Rows from block 3 of a small sound classifier, named by matrix and row number. Rows with one number belong to one neuron. Each number is 200 + 30 x the weight over its row's rms, rounded and kept within 0 to 999. All counts start at 0.
After each neuron's rows are labels from the 100 clips, of 14848, where the neuron reaches its highest value: "responds to" is what is common among them; "peak in band" is the frequency band that holds the peak. Only what is clearly more common there than usual is listed. The data: read English sentences (LibriTTS-R).
# fc1: MLP up (model.blocks.3.mlp.fc1.weight, 320x160), inputs 80-159
# fc2: MLP down (model.blocks.3.mlp.fc2.weight, 160x320, transposed), outputs 80-159

fc1.247,195,249,182,194,195,177,182,173,163,239,180,161,192,162,177,213,142,218,177,178,203,191,192,219,192,155,165,188,202,166,190,142,187,235,154,215,216,203,218,182,223,221,277,232,244,212,116,177,200,169,190,175,120,216,215,164,198,215,217,204,208,214,216,198,215,232,207,228,188,170,183,136,213,215,192,175,166,207,202,233
fc2.247,194,196,146,235,191,237,203,178,212,208,143,186,169,188,224,188,237,176,211,279,182,157,201,162,183,183,243,227,190,241,220,226,181,226,184,182,167,241,233,224,155,177,186,154,183,216,229,206,183,183,206,186,211,181,200,182,156,217,201,183,232,144,194,171,185,203,242,173,191,222,157,237,243,206,190,267,188,227,181,135
responds to: voice: female
peak in band: 2000 to 4000 Hz

fc1.258,263,230,252,175,122,206,201,206,192,182,204,167,177,187,227,200,150,243,195,190,196,187,209,177,196,195,162,211,193,256,214,162,248,191,182,249,255,175,207,191,203,227,174,177,179,192,205,218,175,152,203,209,230,188,207,219,250,207,255,182,190,195,224,196,202,172,228,189,226,210,195,181,243,221,231,193,228,149,191,285
fc2.258,162,206,233,215,229,181,217,220,215,202,189,245,173,177,133,216,226,191,187,196,257,193,203,219,184,206,211,201,212,215,183,208,133,222,243,206,238,194,208,187,147,169,236,228,154,237,192,186,190,233,172,217,250,284,223,230,196,161,216,220,204,197,258,214,198,189,195,175,187,200,185,206,171,197,218,207,196,297,215,199
responds to: voice: female
peak in band: 4000 to 8000 Hz

fc1.254,188,196,235,210,135,209,181,233,207,204,175,184,204,244,217,162,167,205,194,175,197,181,179,174,200,164,235,190,211,216,192,182,146,200,260,207,173,191,188,214,197,248,159,254,180,252,161,189,216,196,178,184,181,252,182,226,209,232,188,228,249,169,157,258,210,125,210,231,242,145,176,207,200,170,172,177,180,179,218,175
fc2.254,222,188,175,142,235,204,279,232,205,162,206,194,167,169,187,145,175,235,207,183,194,229,165,212,262,168,189,207,202,207,217,231,214,197,200,168,215,179,198,145,226,190,157,187,167,221,285,199,229,211,240,186,196,194,233,135,226,249,195,167,201,201,173,219,206,219,249,200,161,255,222,198,201,243,206,160,233,199,212,235
responds to: voice: male
peak in band: 4000 to 8000 Hz

fc1.159,234,247,188,193,226,185,216,236,208,194,190,189,231,185,191,232,224,190,290,180,177,192,217,170,210,183,177,228,222,154,218,203,249,152,206,220,177,216,197,211,206,216,251,209,196,200,182,191,216,219,171,258,203,186,218,219,232,174,199,227,232,194,186,177,216,198,155,145,198,175,213,185,211,188,195,265,119,187,189,204
fc2.159,177,182,175,151,134,221,152,194,232,223,207,205,169,229,232,175,231,168,197,178,249,181,124,181,175,218,234,244,196,261,252,205,148,170,193,187,168,163,174,194,202,179,207,196,192,227,210,236,238,206,226,208,229,202,160,173,145,222,157,185,209,218,248,232,213,175,186,224,216,213,197,242,240,173,174,192,241,187,209,218
responds to: voice: male
peak in band: 2000 to 4000 Hz

fc1.96,207,181,201,210,229,204,184,239,203,230,233,221,248,202,174,240,250,218,241,240,188,254,168,167,264,173,184,231,168,221,172,204,232,227,185,191,198,182,194,204,149,202,195,198,235,227,180,219,210,214,189,245,212,219,190,153,229,245,187,239,244,220,204,206,179,153,148,169,233,216,121,206,231,131,205,215,251,233,240,244
fc2.96,237,188,265,155,189,208,212,188,179,197,174,231,154,129,203,209,213,200,141,194,190,225,183,212,207,240,207,156,235,229,237,202,174,246,202,196,152,234,175,205,215,184,227,186,207,194,161,222,206,208,175,235,146,187,201,192,183,220,204,192,154,173,218,173,243,206,262,196,216,169,224,257,207,215,200,199,194,180,183,211
responds to: voice: male
peak in band: 4000 to 8000 Hz

fc1.83,211,187,242,207,216,200,190,242,209,218,228,194,211,243,245,187,147,192,237,184,206,233,243,203,219,170,217,128,176,194,197,238,257,217,195,300,226,188,210,247,228,240,208,183,249,229,216,189,250,245,195,238,242,213,175,188,209,212,177,230,238,234,220,243,243,213,200,238,285,203,169,233,190,229,184,216,201,242,236,225
fc2.83,205,240,199,189,198,211,219,174,219,213,232,215,210,200,201,197,214,186,252,156,164,198,229,176,221,211,258,234,280,210,194,219,179,235,220,218,185,145,270,213,206,181,207,201,214,220,259,260,163,236,170,162,217,201,249,234,209,189,187,218,244,187,197,197,156,205,181,235,230,241,243,214,262,232,197,215,191,235,202,210
responds to: voice: male
peak in band: 2000 to 4000 Hz

fc1.282,211,235,214,166,249,179,143,205,202,171,193,182,189,213,232,192,209,164,189,189,228,172,187,202,223,236,194,230,189,222,236,200,203,197,199,155,248,229,249,191,203,179,183,185,215,171,223,225,127,270,205,220,182,201,183,210,223,219,178,215,149,197,168,215,192,160,209,192,203,252,149,240,129,182,210,215,128,208,238,267
fc2.282,242,221,220,193,211,202,196,179,182,178,209,215,253,195,189,228,170,182,189,241,184,223,194,173,235,156,180,231,178,187,155,249,179,210,168,210,132,186,236,231,164,218,178,173,223,142,213,239,199,150,185,212,202,143,155,190,173,224,149,208,194,223,165,194,256,155,252,233,179,200,184,191,217,210,229,209,212,224,182,149
responds to: voice: male
peak in band: 250 to 500 Hz

fc1.117,175,207,207,162,227,217,226,211,176,213,164,166,185,217,207,189,194,180,222,147,169,200,214,114,179,248,188,224,188,206,170,190,228,206,166,217,187,209,227,220,160,223,212,174,165,182,224,205,196,202,192,228,218,192,207,239,173,262,199,185,237,184,143,229,216,218,234,192,184,189,229,189,193,205,149,201,251,220,245,211
fc2.117,222,226,166,228,165,230,238,172,220,185,194,263,230,223,197,174,213,196,177,246,195,190,181,226,206,218,178,169,249,234,237,185,190,206,197,208,137,218,224,155,238,174,171,249,144,176,193,110,199,225,187,194,218,160,220,207,189,223,191,188,218,244,202,176,178,211,224,221,191,242,226,256,193,204,199,203,197,138,190,173
responds to: voice: male
peak in band: 1000 to 2000 Hz

fc1.28,202,204,180,162,210,262,250,194,183,127,190,190,179,142,207,149,219,205,131,167,144,150,194,200,198,162,264,183,206,193,182,231,235,202,227,189,236,204,173,151,235,207,265,218,209,176,253,189,232,227,243,246,223,207,181,149,243,218,146,212,228,198,187,168,163,215,237,213,250,193,191,220,199,181,181,247,228,246,191,250
fc2.28,235,215,239,210,203,197,168,174,223,186,214,202,182,244,240,271,191,130,213,244,235,245,217,216,216,186,206,235,180,237,207,218,191,208,205,232,200,226,256,250,229,263,142,215,183,195,164,257,215,226,252,212,202,218,225,213,150,173,230,184,210,235,235,152,247,197,151,189,240,217,202,169,244,200,183,141,162,240,225,244
responds to: voice: male
peak in band: 1000 to 2000 Hz

fc1.226,160,188,184,219,161,204,169,197,160,188,221,182,174,215,189,167,172,206,170,221,222,236,180,197,197,179,160,182,243,179,235,237,218,207,202,261,203,222,202,152,239,201,184,226,257,217,212,200,220,221,204,214,227,168,178,209,254,237,194,126,218,168,257,196,247,235,213,200,199,177,159,258,209,249,186,193,223,225,212,177
fc2.226,171,105,197,210,187,242,178,193,237,225,199,195,231,192,231,179,178,168,240,224,192,186,186,139,239,215,253,190,198,211,213,157,206,174,231,187,241,227,251,225,168,215,170,198,195,234,199,207,190,190,223,219,143,191,237,214,245,197,210,202,201,189,157,207,173,140,197,226,152,186,255,163,147,208,234,152,200,186,198,235
responds to: voice: female
peak in band: 4000 to 8000 Hz

fc1.57,220,205,231,232,172,223,157,264,216,174,186,239,224,237,200,195,196,236,187,176,208,194,227,187,202,178,238,202,179,205,208,208,250,226,201,211,179,264,219,168,236,178,195,194,159,215,204,139,225,156,205,220,247,160,181,210,216,199,188,191,197,184,179,239,227,224,150,204,223,154,188,170,170,229,222,186,163,152,214,244
fc2.57,187,207,223,179,200,178,234,159,192,214,255,197,213,141,166,229,161,185,243,196,230,196,238,224,191,186,193,215,189,203,234,210,120,166,220,167,148,155,181,198,160,186,190,153,168,146,153,214,180,205,222,144,160,272,178,181,205,211,168,168,190,207,189,162,166,205,237,189,152,234,170,254,205,188,159,211,230,199,192,207
responds to: voice: male
peak in band: 4000 to 8000 Hz

fc1.16,193,213,230,206,230,212,194,189,192,192,228,224,221,216,192,166,189,192,190,189,195,262,154,160,135,215,175,185,222,174,190,189,244,227,186,196,190,206,147,232,220,212,197,193,241,189,245,202,188,208,206,208,231,212,219,191,254,175,148,154,237,186,169,213,201,185,182,135,227,256,197,256,221,228,187,203,205,153,180,177
fc2.16,240,208,138,180,205,212,179,219,236,218,184,196,214,213,182,202,168,210,213,164,173,201,191,228,222,168,204,206,207,169,182,232,141,211,239,203,195,175,175,207,174,226,240,210,214,256,161,248,215,164,137,220,152,183,248,179,127,163,212,207,234,221,196,228,140,155,204,179,187,185,247,204,134,145,212,233,197,166,179,171
responds to: voice: female
peak in band: 2000 to 4000 Hz