{"input": "log_mel", "spec_augment": true, "win_length": 512, "norm": "layernorm", "width": 160, "residual_init": "none", "shampoo_beta": 0.99, "max_precond_dim": 1024}
Rows from block 4 of a small sound classifier, named by matrix and row number. Rows with one number belong to one neuron. Each number is 128 + 32 x the weight over its row's rms, rounded and kept within 0 to 255. All counts start at 0. Numbers have three digits each. After the name is the row's rms in percent of the matrix's.
Before each neuron's rows are labels from the 100 clips, of 14848, where the neuron reaches its highest value: "top examples" is what is common among them; "peak in band" is the frequency band that holds the peak. Only what is clearly more common there than usual is listed. The data: read English sentences (LibriTTS-R).
# fc1: MLP up (model.blocks.4.mlp.fc1.weight, 320x160), inputs 80-159
# fc2: MLP down (model.blocks.4.mlp.fc2.weight, 160x320, transposed), outputs 80-159

top examples: voice: female
peak in band: 2000 to 4000 Hz
fc1.53 106:084131117142156127084091156148144075156114082135137130161151095092145117131139125141160078082089098128165153140174167191111164178099107168166114154136145085138118153132148148122127152145103179136173125130192139108107091146110086103095139119
fc2.53 105:136173105073107127080079082136110133057081126113155120122140144093118139123100127109156167191140138178093125112058127098099143150135117106132158122147088128169110126091140067153093143101110076104091109062137165176158170170154135134114124142

top examples: voice: male
peak in band: 4000 to 8000 Hz
fc1.21 091:060154118145140081122119097136156105157145121150152146127115108118098118088135108123133141180088159117146182140168111094193156088157117213120079101104165132100129192130077153149146178136159133093175094121082099136085081137131122198173199133
fc2.21 090:132109104100115138067124178149109188152182100090101160072171142156125122143152119115069199118143119069146075067192120139091111151198099096140148149075156100126128126096125114144089142134134107123170160112118187164118176130118108123088156114

top examples: voice: female; the word "you"
peak in band: 250 to 500 Hz
fc1.314 088:117132162089121130103117125164089100110132099100093129128131161102137168060173170130137095159053071117133163097162087094148105157160112148135128081139129096114081164101101150131130121154169165099154075116168129075142128105114088188107090142
fc2.314 097:064189188112088113156089121082113127103075121146106110113159132100129159134142102123094135173143186124118155129130134144178163179114118127155114137097100144110138054177130151154134134159136140071144139087090111051199088103142148075130160077

top examples: voice: female
peak in band: 250 to 500 Hz
fc1.51 094:096106118114167134101127150198158121125057071147081103112171106086182129193162149145140110147150096143064168162141120045087118106130126155103164121159120112124113181128106082099069120096102162132099129155102106104089107134160097156095145133
fc2.51 092:090077162171175105206147092075062133098180129136074124082081114153123098100107103132153141123140141126167054144152151138080139108117118130143140182123133119133145104163073177165158159148154109129138121097087102087056178103160152134149129068

top examples: voice: male
peak in band: 2000 to 4000 Hz
fc1.225 086:112141117125086137115110129145178101193137067101084107190112084090108146106124116160088184099154124094135172135134073114092139156095081162097172120211188141102116100160085132073155149143112158119095092145132127082095111125101125055144163098
fc2.225 087:124101145136162148105151081172076076125102171112155164104035152095101150132074110098130107150139155182101145107121088105220127163153104090206089233103047076130117169097170134099135164128132092145114128145125157084135111157165146131144050129

top examples: voice: male
peak in band: 2000 to 4000 Hz
fc1.282 094:125110143093100117101179080154134145134144150064127185128158128112110086151135066098129119155144148119093100104082087140127173100134175131139111136151104177077096125182161131147116101122101140175064131148109072149112092146049126072205106157
fc2.282 084:132144177176110122123068124085099153097139132133132097136105124023156180132110105142185148114136126127143116156200112092165153108076081077082124127108121120145152121107098162147138106161114159118150137138139112153138179144092078084099147178

top examples: voice: male
peak in band: 250 to 500 Hz
fc1.105 087:168097150163135094152074112155111140162156154115136086171147165123110069120101158087113153111163140082133076158164095144125109088180067175152082133128152113067100134194079107150125095184047124146093108163119110093179122071168149127137066116
fc2.105 088:068096146128144116139177128113148187147177141165118167155137116144190152131142111150171140119157138143156150149133123100140071112120145097101130129110119102125104120096184184143182134097142191138067168163173118140119126146161136204194088152

top examples: voice: female
peak in band: 2000 to 4000 Hz
fc1.59 097:124110150138204166153056155123157120166122121146144108150133133175110108081101080169128131136146120126126143148138087146063145100115156186149152164116118138144142118135181144100104147108136142156148145095185145110145190086119094186117113052
fc2.59 102:167163163134126105139131138195142153054172146169113125078172094136106063141124183122094128179097114101107154116158153118110120108147089106192120131084115123141146130123083086112106155019129162162138099110126139097043161154105116115095136125

top examples: voice: male
peak in band: 4000 to 8000 Hz
fc1.170 093:112082135101113147176111119192145160134153132123157168116155154162148113092168064133177141159133070130117200144179136134166129173139173134144129138145063119118168107133114093130121134127119130139057153072075162124149108128114175117112081094
fc2.170 085:106115110110131129037174123091154163131113100044132151133105136075137130096165111176140142116155164124134152152122117097141072131153110086122183177172161117105199092073096150108091111124130154129118134148130107113054190135091107139155112177

top examples: voice: male
peak in band: 250 to 500 Hz
fc1.56 096:135096131165147171158168121113157139119133159183111124128160158131113091165124087082118051187137173137107177126165137072149104145139177141196113117179156125148163150129093184155113152186091084117103103137132103087091120101147126143093182125
fc2.56 093:133059191104098147175094127146125095202112114100128111131116146076089122160109155161133083044080125059113155116142129121111129166170133187175077103139140127121130119154040043106156147142118096188082122169132096175122128151108090109154159126

top examples: voice: female
peak in band: 1000 to 2000 Hz
fc1.159 097:107081157130169096122114115140104160164196141137100157116105075159102144197119118088113138143102135153104158133139149091122113120122107142182128155161112105087084125100082131104078104146143131176159158110140139099110091169133152183126083188
fc2.159 102:135099139163146165177075053078155122154115164130128114111098178164107071112118089141097103125168032146157148091186129126119181125109158159109145043095094104107122152112176125191162147163170170105125108129089123168094102107135143136106147075

top examples: voice: female
peak in band: 2000 to 4000 Hz
fc1.318 099:206170150165114074153087104131107104187124173133099132086117134145095152140134122099146129082124165159119112130189147182148105140148173138132177139138124158080088112138110157208165133064131171079171106073070131131161112128095104113145176093
fc2.318 094:125113146131176122107147113103143144195063158103123200112098105127168172152154115129065116115156097172092088153164086144120160127104099104122121104114143117111154088171091106085105104104148152087121107169129125066099114122169123165096083118

top examples: voice: female
peak in band: 250 to 500 Hz
fc1.251 125:136097130178192139162132103110073123084134113113179143155104131153122123190171108176094078119096148099158134082142115143149159184095054197126139094144145119170111151166162096173191100129132144166081054120113124116155131135129089125096165104
fc2.251 126:089115166164119196092143113080197116186154135121140156073126186140153083142151147096127145163175137101056131073075118162085112144164187143125083138142134135156130145118157103103163069160168183129168132114101115143091159137191114117148072109

top examples: voice: female
peak in band: 2000 to 4000 Hz
fc1.229 105:132090080143141146103105092151109063099117112122145156118133093157126190079114175094155098075090167110172135135143090092098141138143102136071104102109203119104106090106190206126155148159156077141148155164165138146121136096101127182130075148
fc2.229 096:138086113109165087141108163083140115149105161110147146112079119159116090185124111101120187132162068146176182109147134118172131125150111098138161104141166139128143167115158069107080157118118157145135127106099145206126097180089093093109141141

top examples: voice: male
peak in band: 2000 to 4000 Hz
fc1.220 100:155123172077095101150088150122099185130161125077124155149118168154196121163123083145102131147095141123079140137079103139122141121146149098133142197066057180123090087153134102145150164099216095129112114130095106078109110150082160139196139185
fc2.220 098:116104095115170129118096107151140167195135123175149197153091110129085122111097115123102122140135081130201085117138180168071177149141077113159120137132094176127124112120168090146168113203112128131122145145162185179183095145171069118112171111

top examples: voice: female
peak in band: 4000 to 8000 Hz
fc1.171 089:089114124200104119117097100180165106161131129136146163148123138119154169113141148127068136141153190185123107123106166149154132073147139134161121126189184117132111136141138082214197112104167121106122122154118127169166122131153121211156138145
fc2.171 091:124110138159168146080113104161072141074176079199103129036115160158154155097144115166131156128128086165129137149143054125142125120108137117116144153116150099150129179157097077111115156093144159149097151161151117164135122110203105115114124153

top examples: voice: female
peak in band: 250 to 500 Hz
fc1.230 099:110118092133129134118119206137142132085127094116112096182139152172191127141159118153117041179143167141097120126163126103088081205129116100117098097140103132159155079108097168115079182052096136107118116176178118137131110082170123090117150073
fc2.230 100:151154197133132130124142082142093151094140131101094173126083133175073049176100148139152130080129127129158095146155108041106148077089148132103162064119190116055151092208160111107161116152068140109101078117079156113144078119119118132158138156

top examples: voice: female
peak in band: 1000 to 2000 Hz
fc1.119 093:134125158131160135093110070177129089135146061111112116170137133101110153162185084110149168166089168124135106106106166176159157177142096194145132183106103088181142127102137105139131166086149134105147152102103162099116108178094147137125153102
fc2.119 087:108148132148131096101151131082107123110145115215098210141091109189178135150114153170103139135066137099105100132098135118134109139182081097147142110054072173136139117159110198159135109107139140139059089132077147151112164080122122148124111126

top examples: voice: male
peak in band: 2000 to 4000 Hz
fc1.276 089:149082175122115140074116129135191073170106084125122118097098107162091184113140097062111167111097153124142188140132118102099146086100157107087130097169151088132072085077097126098115149113146143110058106099158090141160068170112150141162147126
fc2.276 097:118168128114114131140118098147143132152090159132140144107092180101159117121081176057199103077141095208095113093108124109158138177174115172131122129112071108123107134166184166133185157113119130108163145137124167100083070145159057107105149111

top examples: voice: female
peak in band: 1000 to 2000 Hz
fc1.138 122:093112092046126114133104107074020107122108120148092118095192118126111154099138173090069081147081095105136101137171091134096140119145174137143112168099141075125142147085114102110174146064117110173128144135117117196117094090157170097113095106
fc2.138 123:175060099106093154128100111176146106107152124139191186122122146134139109124145098125091155069114155184113119060087095188139069108171121135103138149157122156132142157148192178082099176118166203126165165129104145154126118133105115170130119154

top examples: voice: male
peak in band: 250 to 500 Hz
fc1.107 113:114123143164093071171152135181094073165048042152115099122108149141116138101090119095082131119110154145163098090130156113182153174142201166125129159120123163130083165109123138133075184063104166068121064118158101180089158123086176174086150099
fc2.107 107:124136184103195156114151115119128115163142082114149135120131081138137080182122153152128161091125060096154068165104145145118107138130158204141207124184141093093123188130123118081151153107130098145124131143107201130153102099141134131093147130

top examples: voice: female
peak in band: 250 to 500 Hz
fc1.259 101:177101177122189092129120115088031104139090115096100135173145139152081141146139145163100185075109122107125115126097124089152062128201125125102191116139134139126139119135159161113152081113163122171104133106182088111189142133098110178097139139
fc2.259 100:078195130150109078175141128133124124082096153180140105064101162190153097119138185102165184141164110159155165135163147166119164122113149211153053143102112103124146151087139086147102122049074102139115117092154161133167097124151137162130090090

top examples: voice: female
peak in band: 250 to 500 Hz
fc1.89 111:152145143152150136056039149123134173140200118187109143104059122156159166130160106123143199042078117116131110096118064122146144114091114177163167155124135156127095159178159110187067145091143127187160118087108136113108090104115102137185098102
fc2.89 109:130108095171106125102104107059129129111141182120112118115159145144093138151124110067103092145093116108159134114105113137191119196108125152099115157130038166134172154128135091089157165154101156082154101116116076130126150092090181112131086158

top examples: voice: female
peak in band: 1000 to 2000 Hz
fc1.61 104:096135131177154060128216087092142119153118135157096099152084142065102096114099009127125084113118158126154089168185086103140151110092132077100130122108143137123142165134054114130091143179161117119119090128086114145157186126139068172142147137
fc2.61 110:131139097135063132147080160137096127143084147142122185088083111186178168138145126129190086105157124124098147118154226077142139128085047135104131131101068148111127082146091104141101178098103170119087139086134083101088110094116177085088087146

top examples: voice: male
peak in band: 250 to 500 Hz
fc1.167 104:104158114102101145135142127128128129155216122082157080129088126117156174094161070150128140133129092078130076131158135185109156158134131123088095102154110144081170124174192086109102136111080188121146144119117099103098164104145128127192106124
fc2.167 098:118153133060087120146143127147063103088136075156105125153189125124145139129100084143108078138118144151134166090123144111108078108196159138186081101159177147152179140096176204164165172162147129165103093121144197181164130119106097102120118133

top examples: the word "said"
peak in band: 250 to 500 Hz
fc1.52 115:157136122136151133160072108109152146129134147161080197106149107140136115172164139086043117156071089088143205147110147194131142193118113189101132080114103156111126096122101160130117195081117119108185122149177122129114105070104177160165126130
fc2.52 116:114184151144176128104124133126112090161142100111147118150132149084104154082119122147126123093082191154129138078116133098009104117109114055144146124147096177111123126098119113163161130085159155135154155103127116146111087111111118040144143180

top examples: voice: female
peak in band: 1000 to 2000 Hz
fc1.310 088:114099110136118179188129135134071129129140089111061127168152129139131094163131161169115112179103127134170152122161106139189117185069080167146119114137142134128077126058113144145153158149148145087126100128167120119151120105156135174170127084
fc2.310 085:151133070126081042112135068147168138089112142083178109107091146138148154166204107093107139149135108205074139188113096151157099164155113146102220136115136147206140104140158139136106102193146111198144155124082117093090131086142074138115108145

top examples: voice: female
peak in band: 1000 to 2000 Hz
fc1.118 106:073159134201095135143132154143091178143151118132074086102106132138147110122182098093093131092105138185176160146105052093136149108147135097222109101148073112063077156134088208117137174160129104091096117162151111095140135143163105181172103120
fc2.118 114:094130147194146178147094100107157079120111121127139141121122145088080137053133108128144124187122106153121153158085074120148106166147175159136092109128136117121127116083157138142075094111159108110161115173147170118134164128153094052168069181

top examples: voice: female
peak in band: 1000 to 2000 Hz
fc1.47 139:053156183103089134083175143145164099075157091125132147135158106116111051127088108110168069147146137137147099135122137113063155150103144153184146127134181114098090156063095135166136155078162106099136160149128206152107123161131132199108123125
fc2.47 133:127064161114144121131209147159179097128130107131156118153116132168201122123060164112134218139112144139167092101110083142140168121086150181152050123122125099119150175066132095135140044115086147119097098129119149185089180100125157139146108163

top examples: voice: female
peak in band: 1000 to 2000 Hz
fc1.288 108:151063116138143133131102163112131157193148162096146095126151144211127117070125090125131090139074183106192156128158147158162141152084143111128138166138140169139133104137114142150086092133131093150060176082123090133119126095125164129154169058
fc2.288 104:210182165130131101148067172189156154107080133092137134142127077072099149135144114148155125108152123115090091099119093113092106158180099129091137131103083098110130079136084081115130199089047104114116124150151116111107124109102177177133099133

top examples: voice: female
peak in band: 1000 to 2000 Hz
fc1.179 099:116140147144066133085112169174154099074094133059117194165121132189115142148120146180141163141114119126149149120128148089086129104129141119135110150131127146081135153144124113125103158104112149089050079140133070175125117144108109128076175133
fc2.179 098:072163122069180103114196078132152180082148112157167134159128090156105130131135122147117119112125183143147123105152164132176138090059186128171163188122105092164116108090167131113142173140098194153142157139129166045173125162111083194116105102

top examples: voice: male
peak in band: 4000 to 8000 Hz
fc1.255 103:123156092113152114062162128159139113091126124157136187125169078158132113131161099165094161123104101185159116107133151181190184125136098105094141119117130077142105179122128168130132113127102100092175050202092093140051163147137160135164135097
fc2.255 097:128100118182136162123148094162155163100142127118148141083126128158075175169136109099175153076165162100124132124127165116140111115105109154104164142126102136133139093131122176208103125095126116086076128118128211106136119130086149171133133111

top examples: voice: male
peak in band: 2000 to 4000 Hz
fc1.131 097:150104153119050085161136075127099097119180201124150058113148154181131091171145135139166126155093086132100197118117140166123120127138130110123111140160086078114170135130133105132112049138103158176140165121105134167116064159115108178108147130
fc2.131 096:159112152141097166088108109089081107140087094102076153090082057154168151105127154129161071125142103094175115114185126090131180150158127160148183120097045131082088157159170127135102170157114122132103116113129127074181108118106156128148048093

top examples: voice: male
peak in band: 2000 to 4000 Hz
fc1.194 094:094102181122174134112029104181158066083192089083188076080107130100137145103139223096147134168089146113129136094174169069145149085132157104171142121149148103135146105181081130106133114127137156111127093119132105099104103160144140065175050114
fc2.194 101:158138118104090136126139135161179172189119147077124186109145153097089109114115132098105134114122121210105184130090178113124126171154129059127144087102121103101135132076104189152128147148103138151154084165107126150144169092119094105116146087

top examples: voice: female
peak in band: 250 to 500 Hz
fc1.192 090:101144120146087170153076123175149115051143132085074131162155111134151084165124115192117185158134168109109126131130139124113197160158151159103117136203134049146116086105144176099149125132127138082079076132122114102149084168120094123106175168
fc2.192 091:115118057109166083121150122089151161161136161147135221148138089126164109087116086177116119121123126131098048064138121126133127134150152118114153232075121127122170117160215132141101114174135115137152052153183123142084117158168088236046129103

top examples: voice: female
peak in band: 250 to 500 Hz
fc1.78 084:106207133117165141125130140189137119133104131186113194106129137137051115148109130176167126134092124159132124135115100110158092115137119128101148131121141131143151098143124166177093069109114141188116104078038071173160150138191091150158148137
fc2.78 076:138212161084165113154125119218124166078097095170125104104115093133113177151099103140145205132141170063089151117146102124090124158126149076202174112152145150172089102110145126162128101115099123170119161145105122088141114145153089128154161128

top examples: voice: female
peak in band: 250 to 500 Hz
fc1.30 096:116171176122139090122086092180138087077128088120104142133106110131099151034110184115132133118099158035091135175125130142172078149104151108162173166111194131086185077156116142144169083146164121140108080094217097093114119114160079157120148136
fc2.30 100:082104118100064166113113163077106157144215143132133118124149132085110157182119129104090107110070169128097149162085085154130138076162146119150091133128151104124117110162130112142153132074147127148135088146133142074190139152114126130116128104

top examples: voice: female
peak in band: 1000 to 2000 Hz
fc1.45 094:175120169113160123138153137165089105193143108156158106105125064083107127120118137178071159118148169139125193126059129119150102145112131118113142161100138135121101117110114132124123138118083117095091107120104143141060141061141083100079131110
fc2.45 092:098156127173104127130117148153122148087127166106133173176129154124123106127188162096176163165127154125097111137108123096154086111156118128107116153087123105139156108115130120151181135217105163125147105125113080115119175208166128055088141099

top examples: voice: female
peak in band: 2000 to 4000 Hz
fc1.163 096:141119138104130147107145115184111148094199108141093142165137158133092066130107137133087154140059134101123198138125127143128207121133110099114130177079199164204082191130184101046130115097099147121105105148132118170147165114117121104104126108
fc2.163 097:115092174091097109139094168102125149113099177110118085117149086076140076193152152157124119150156124189144077053106101114121196140102095161153120163135210074115151037146107096107116132181149144118096165171042149106132088153164156116121074107

top examples: voice: male
peak in band: 1000 to 2000 Hz
fc1.237 096:132110120142111138111094107132165188170162101132123108139119111123175119090160083167136151175089189066106178080125061105127076152156175115154116177122165125064119081143106152126180123195082142155178073122062194141130125112136110160106157153
fc2.237 092:172118080128147179140208154105110124094147157131081063104153195142128128098091182150090160112150108124135146157173101132108107084106103064107179124121147130130091125060132121111118067071168108109146181107133134107120131097105087083073111145

top examples: voice: female
peak in band: 250 to 500 Hz
fc1.286 098:127095109150094143162123083087135079129095166103111165188177051154056134105147106099131133088120112111113104112170140121148132150165125142200120116130115148177137127079088075120110077091112164185118111174142118109163101122147114106109127138
fc2.286 105:092133145092150089121111118137130119083201110117165142114094182066122147148112131101168110138112139139112166134139143183095111122197136094112113164166082132106089108160106124133147162124071125093122109074124135109088071138112177133097123072

top examples: voice: female
peak in band: 250 to 500 Hz
fc1.91 098:093089144087122054126042127148088125115100156155031126188141117154138123111084136194178137124117147147144138134103109165114154088193092154121126112126117162184123088129150142090149116104168136112048152139099108101107118125099104127129111150
fc2.91 094:106091087152109129118114158121108150173098129135175140178145164151121111082142153112164105158170110153127106133174130147189138140109115164113051116142103087120144170144105074121129081203097191142193105142108168183134110186154116122130154124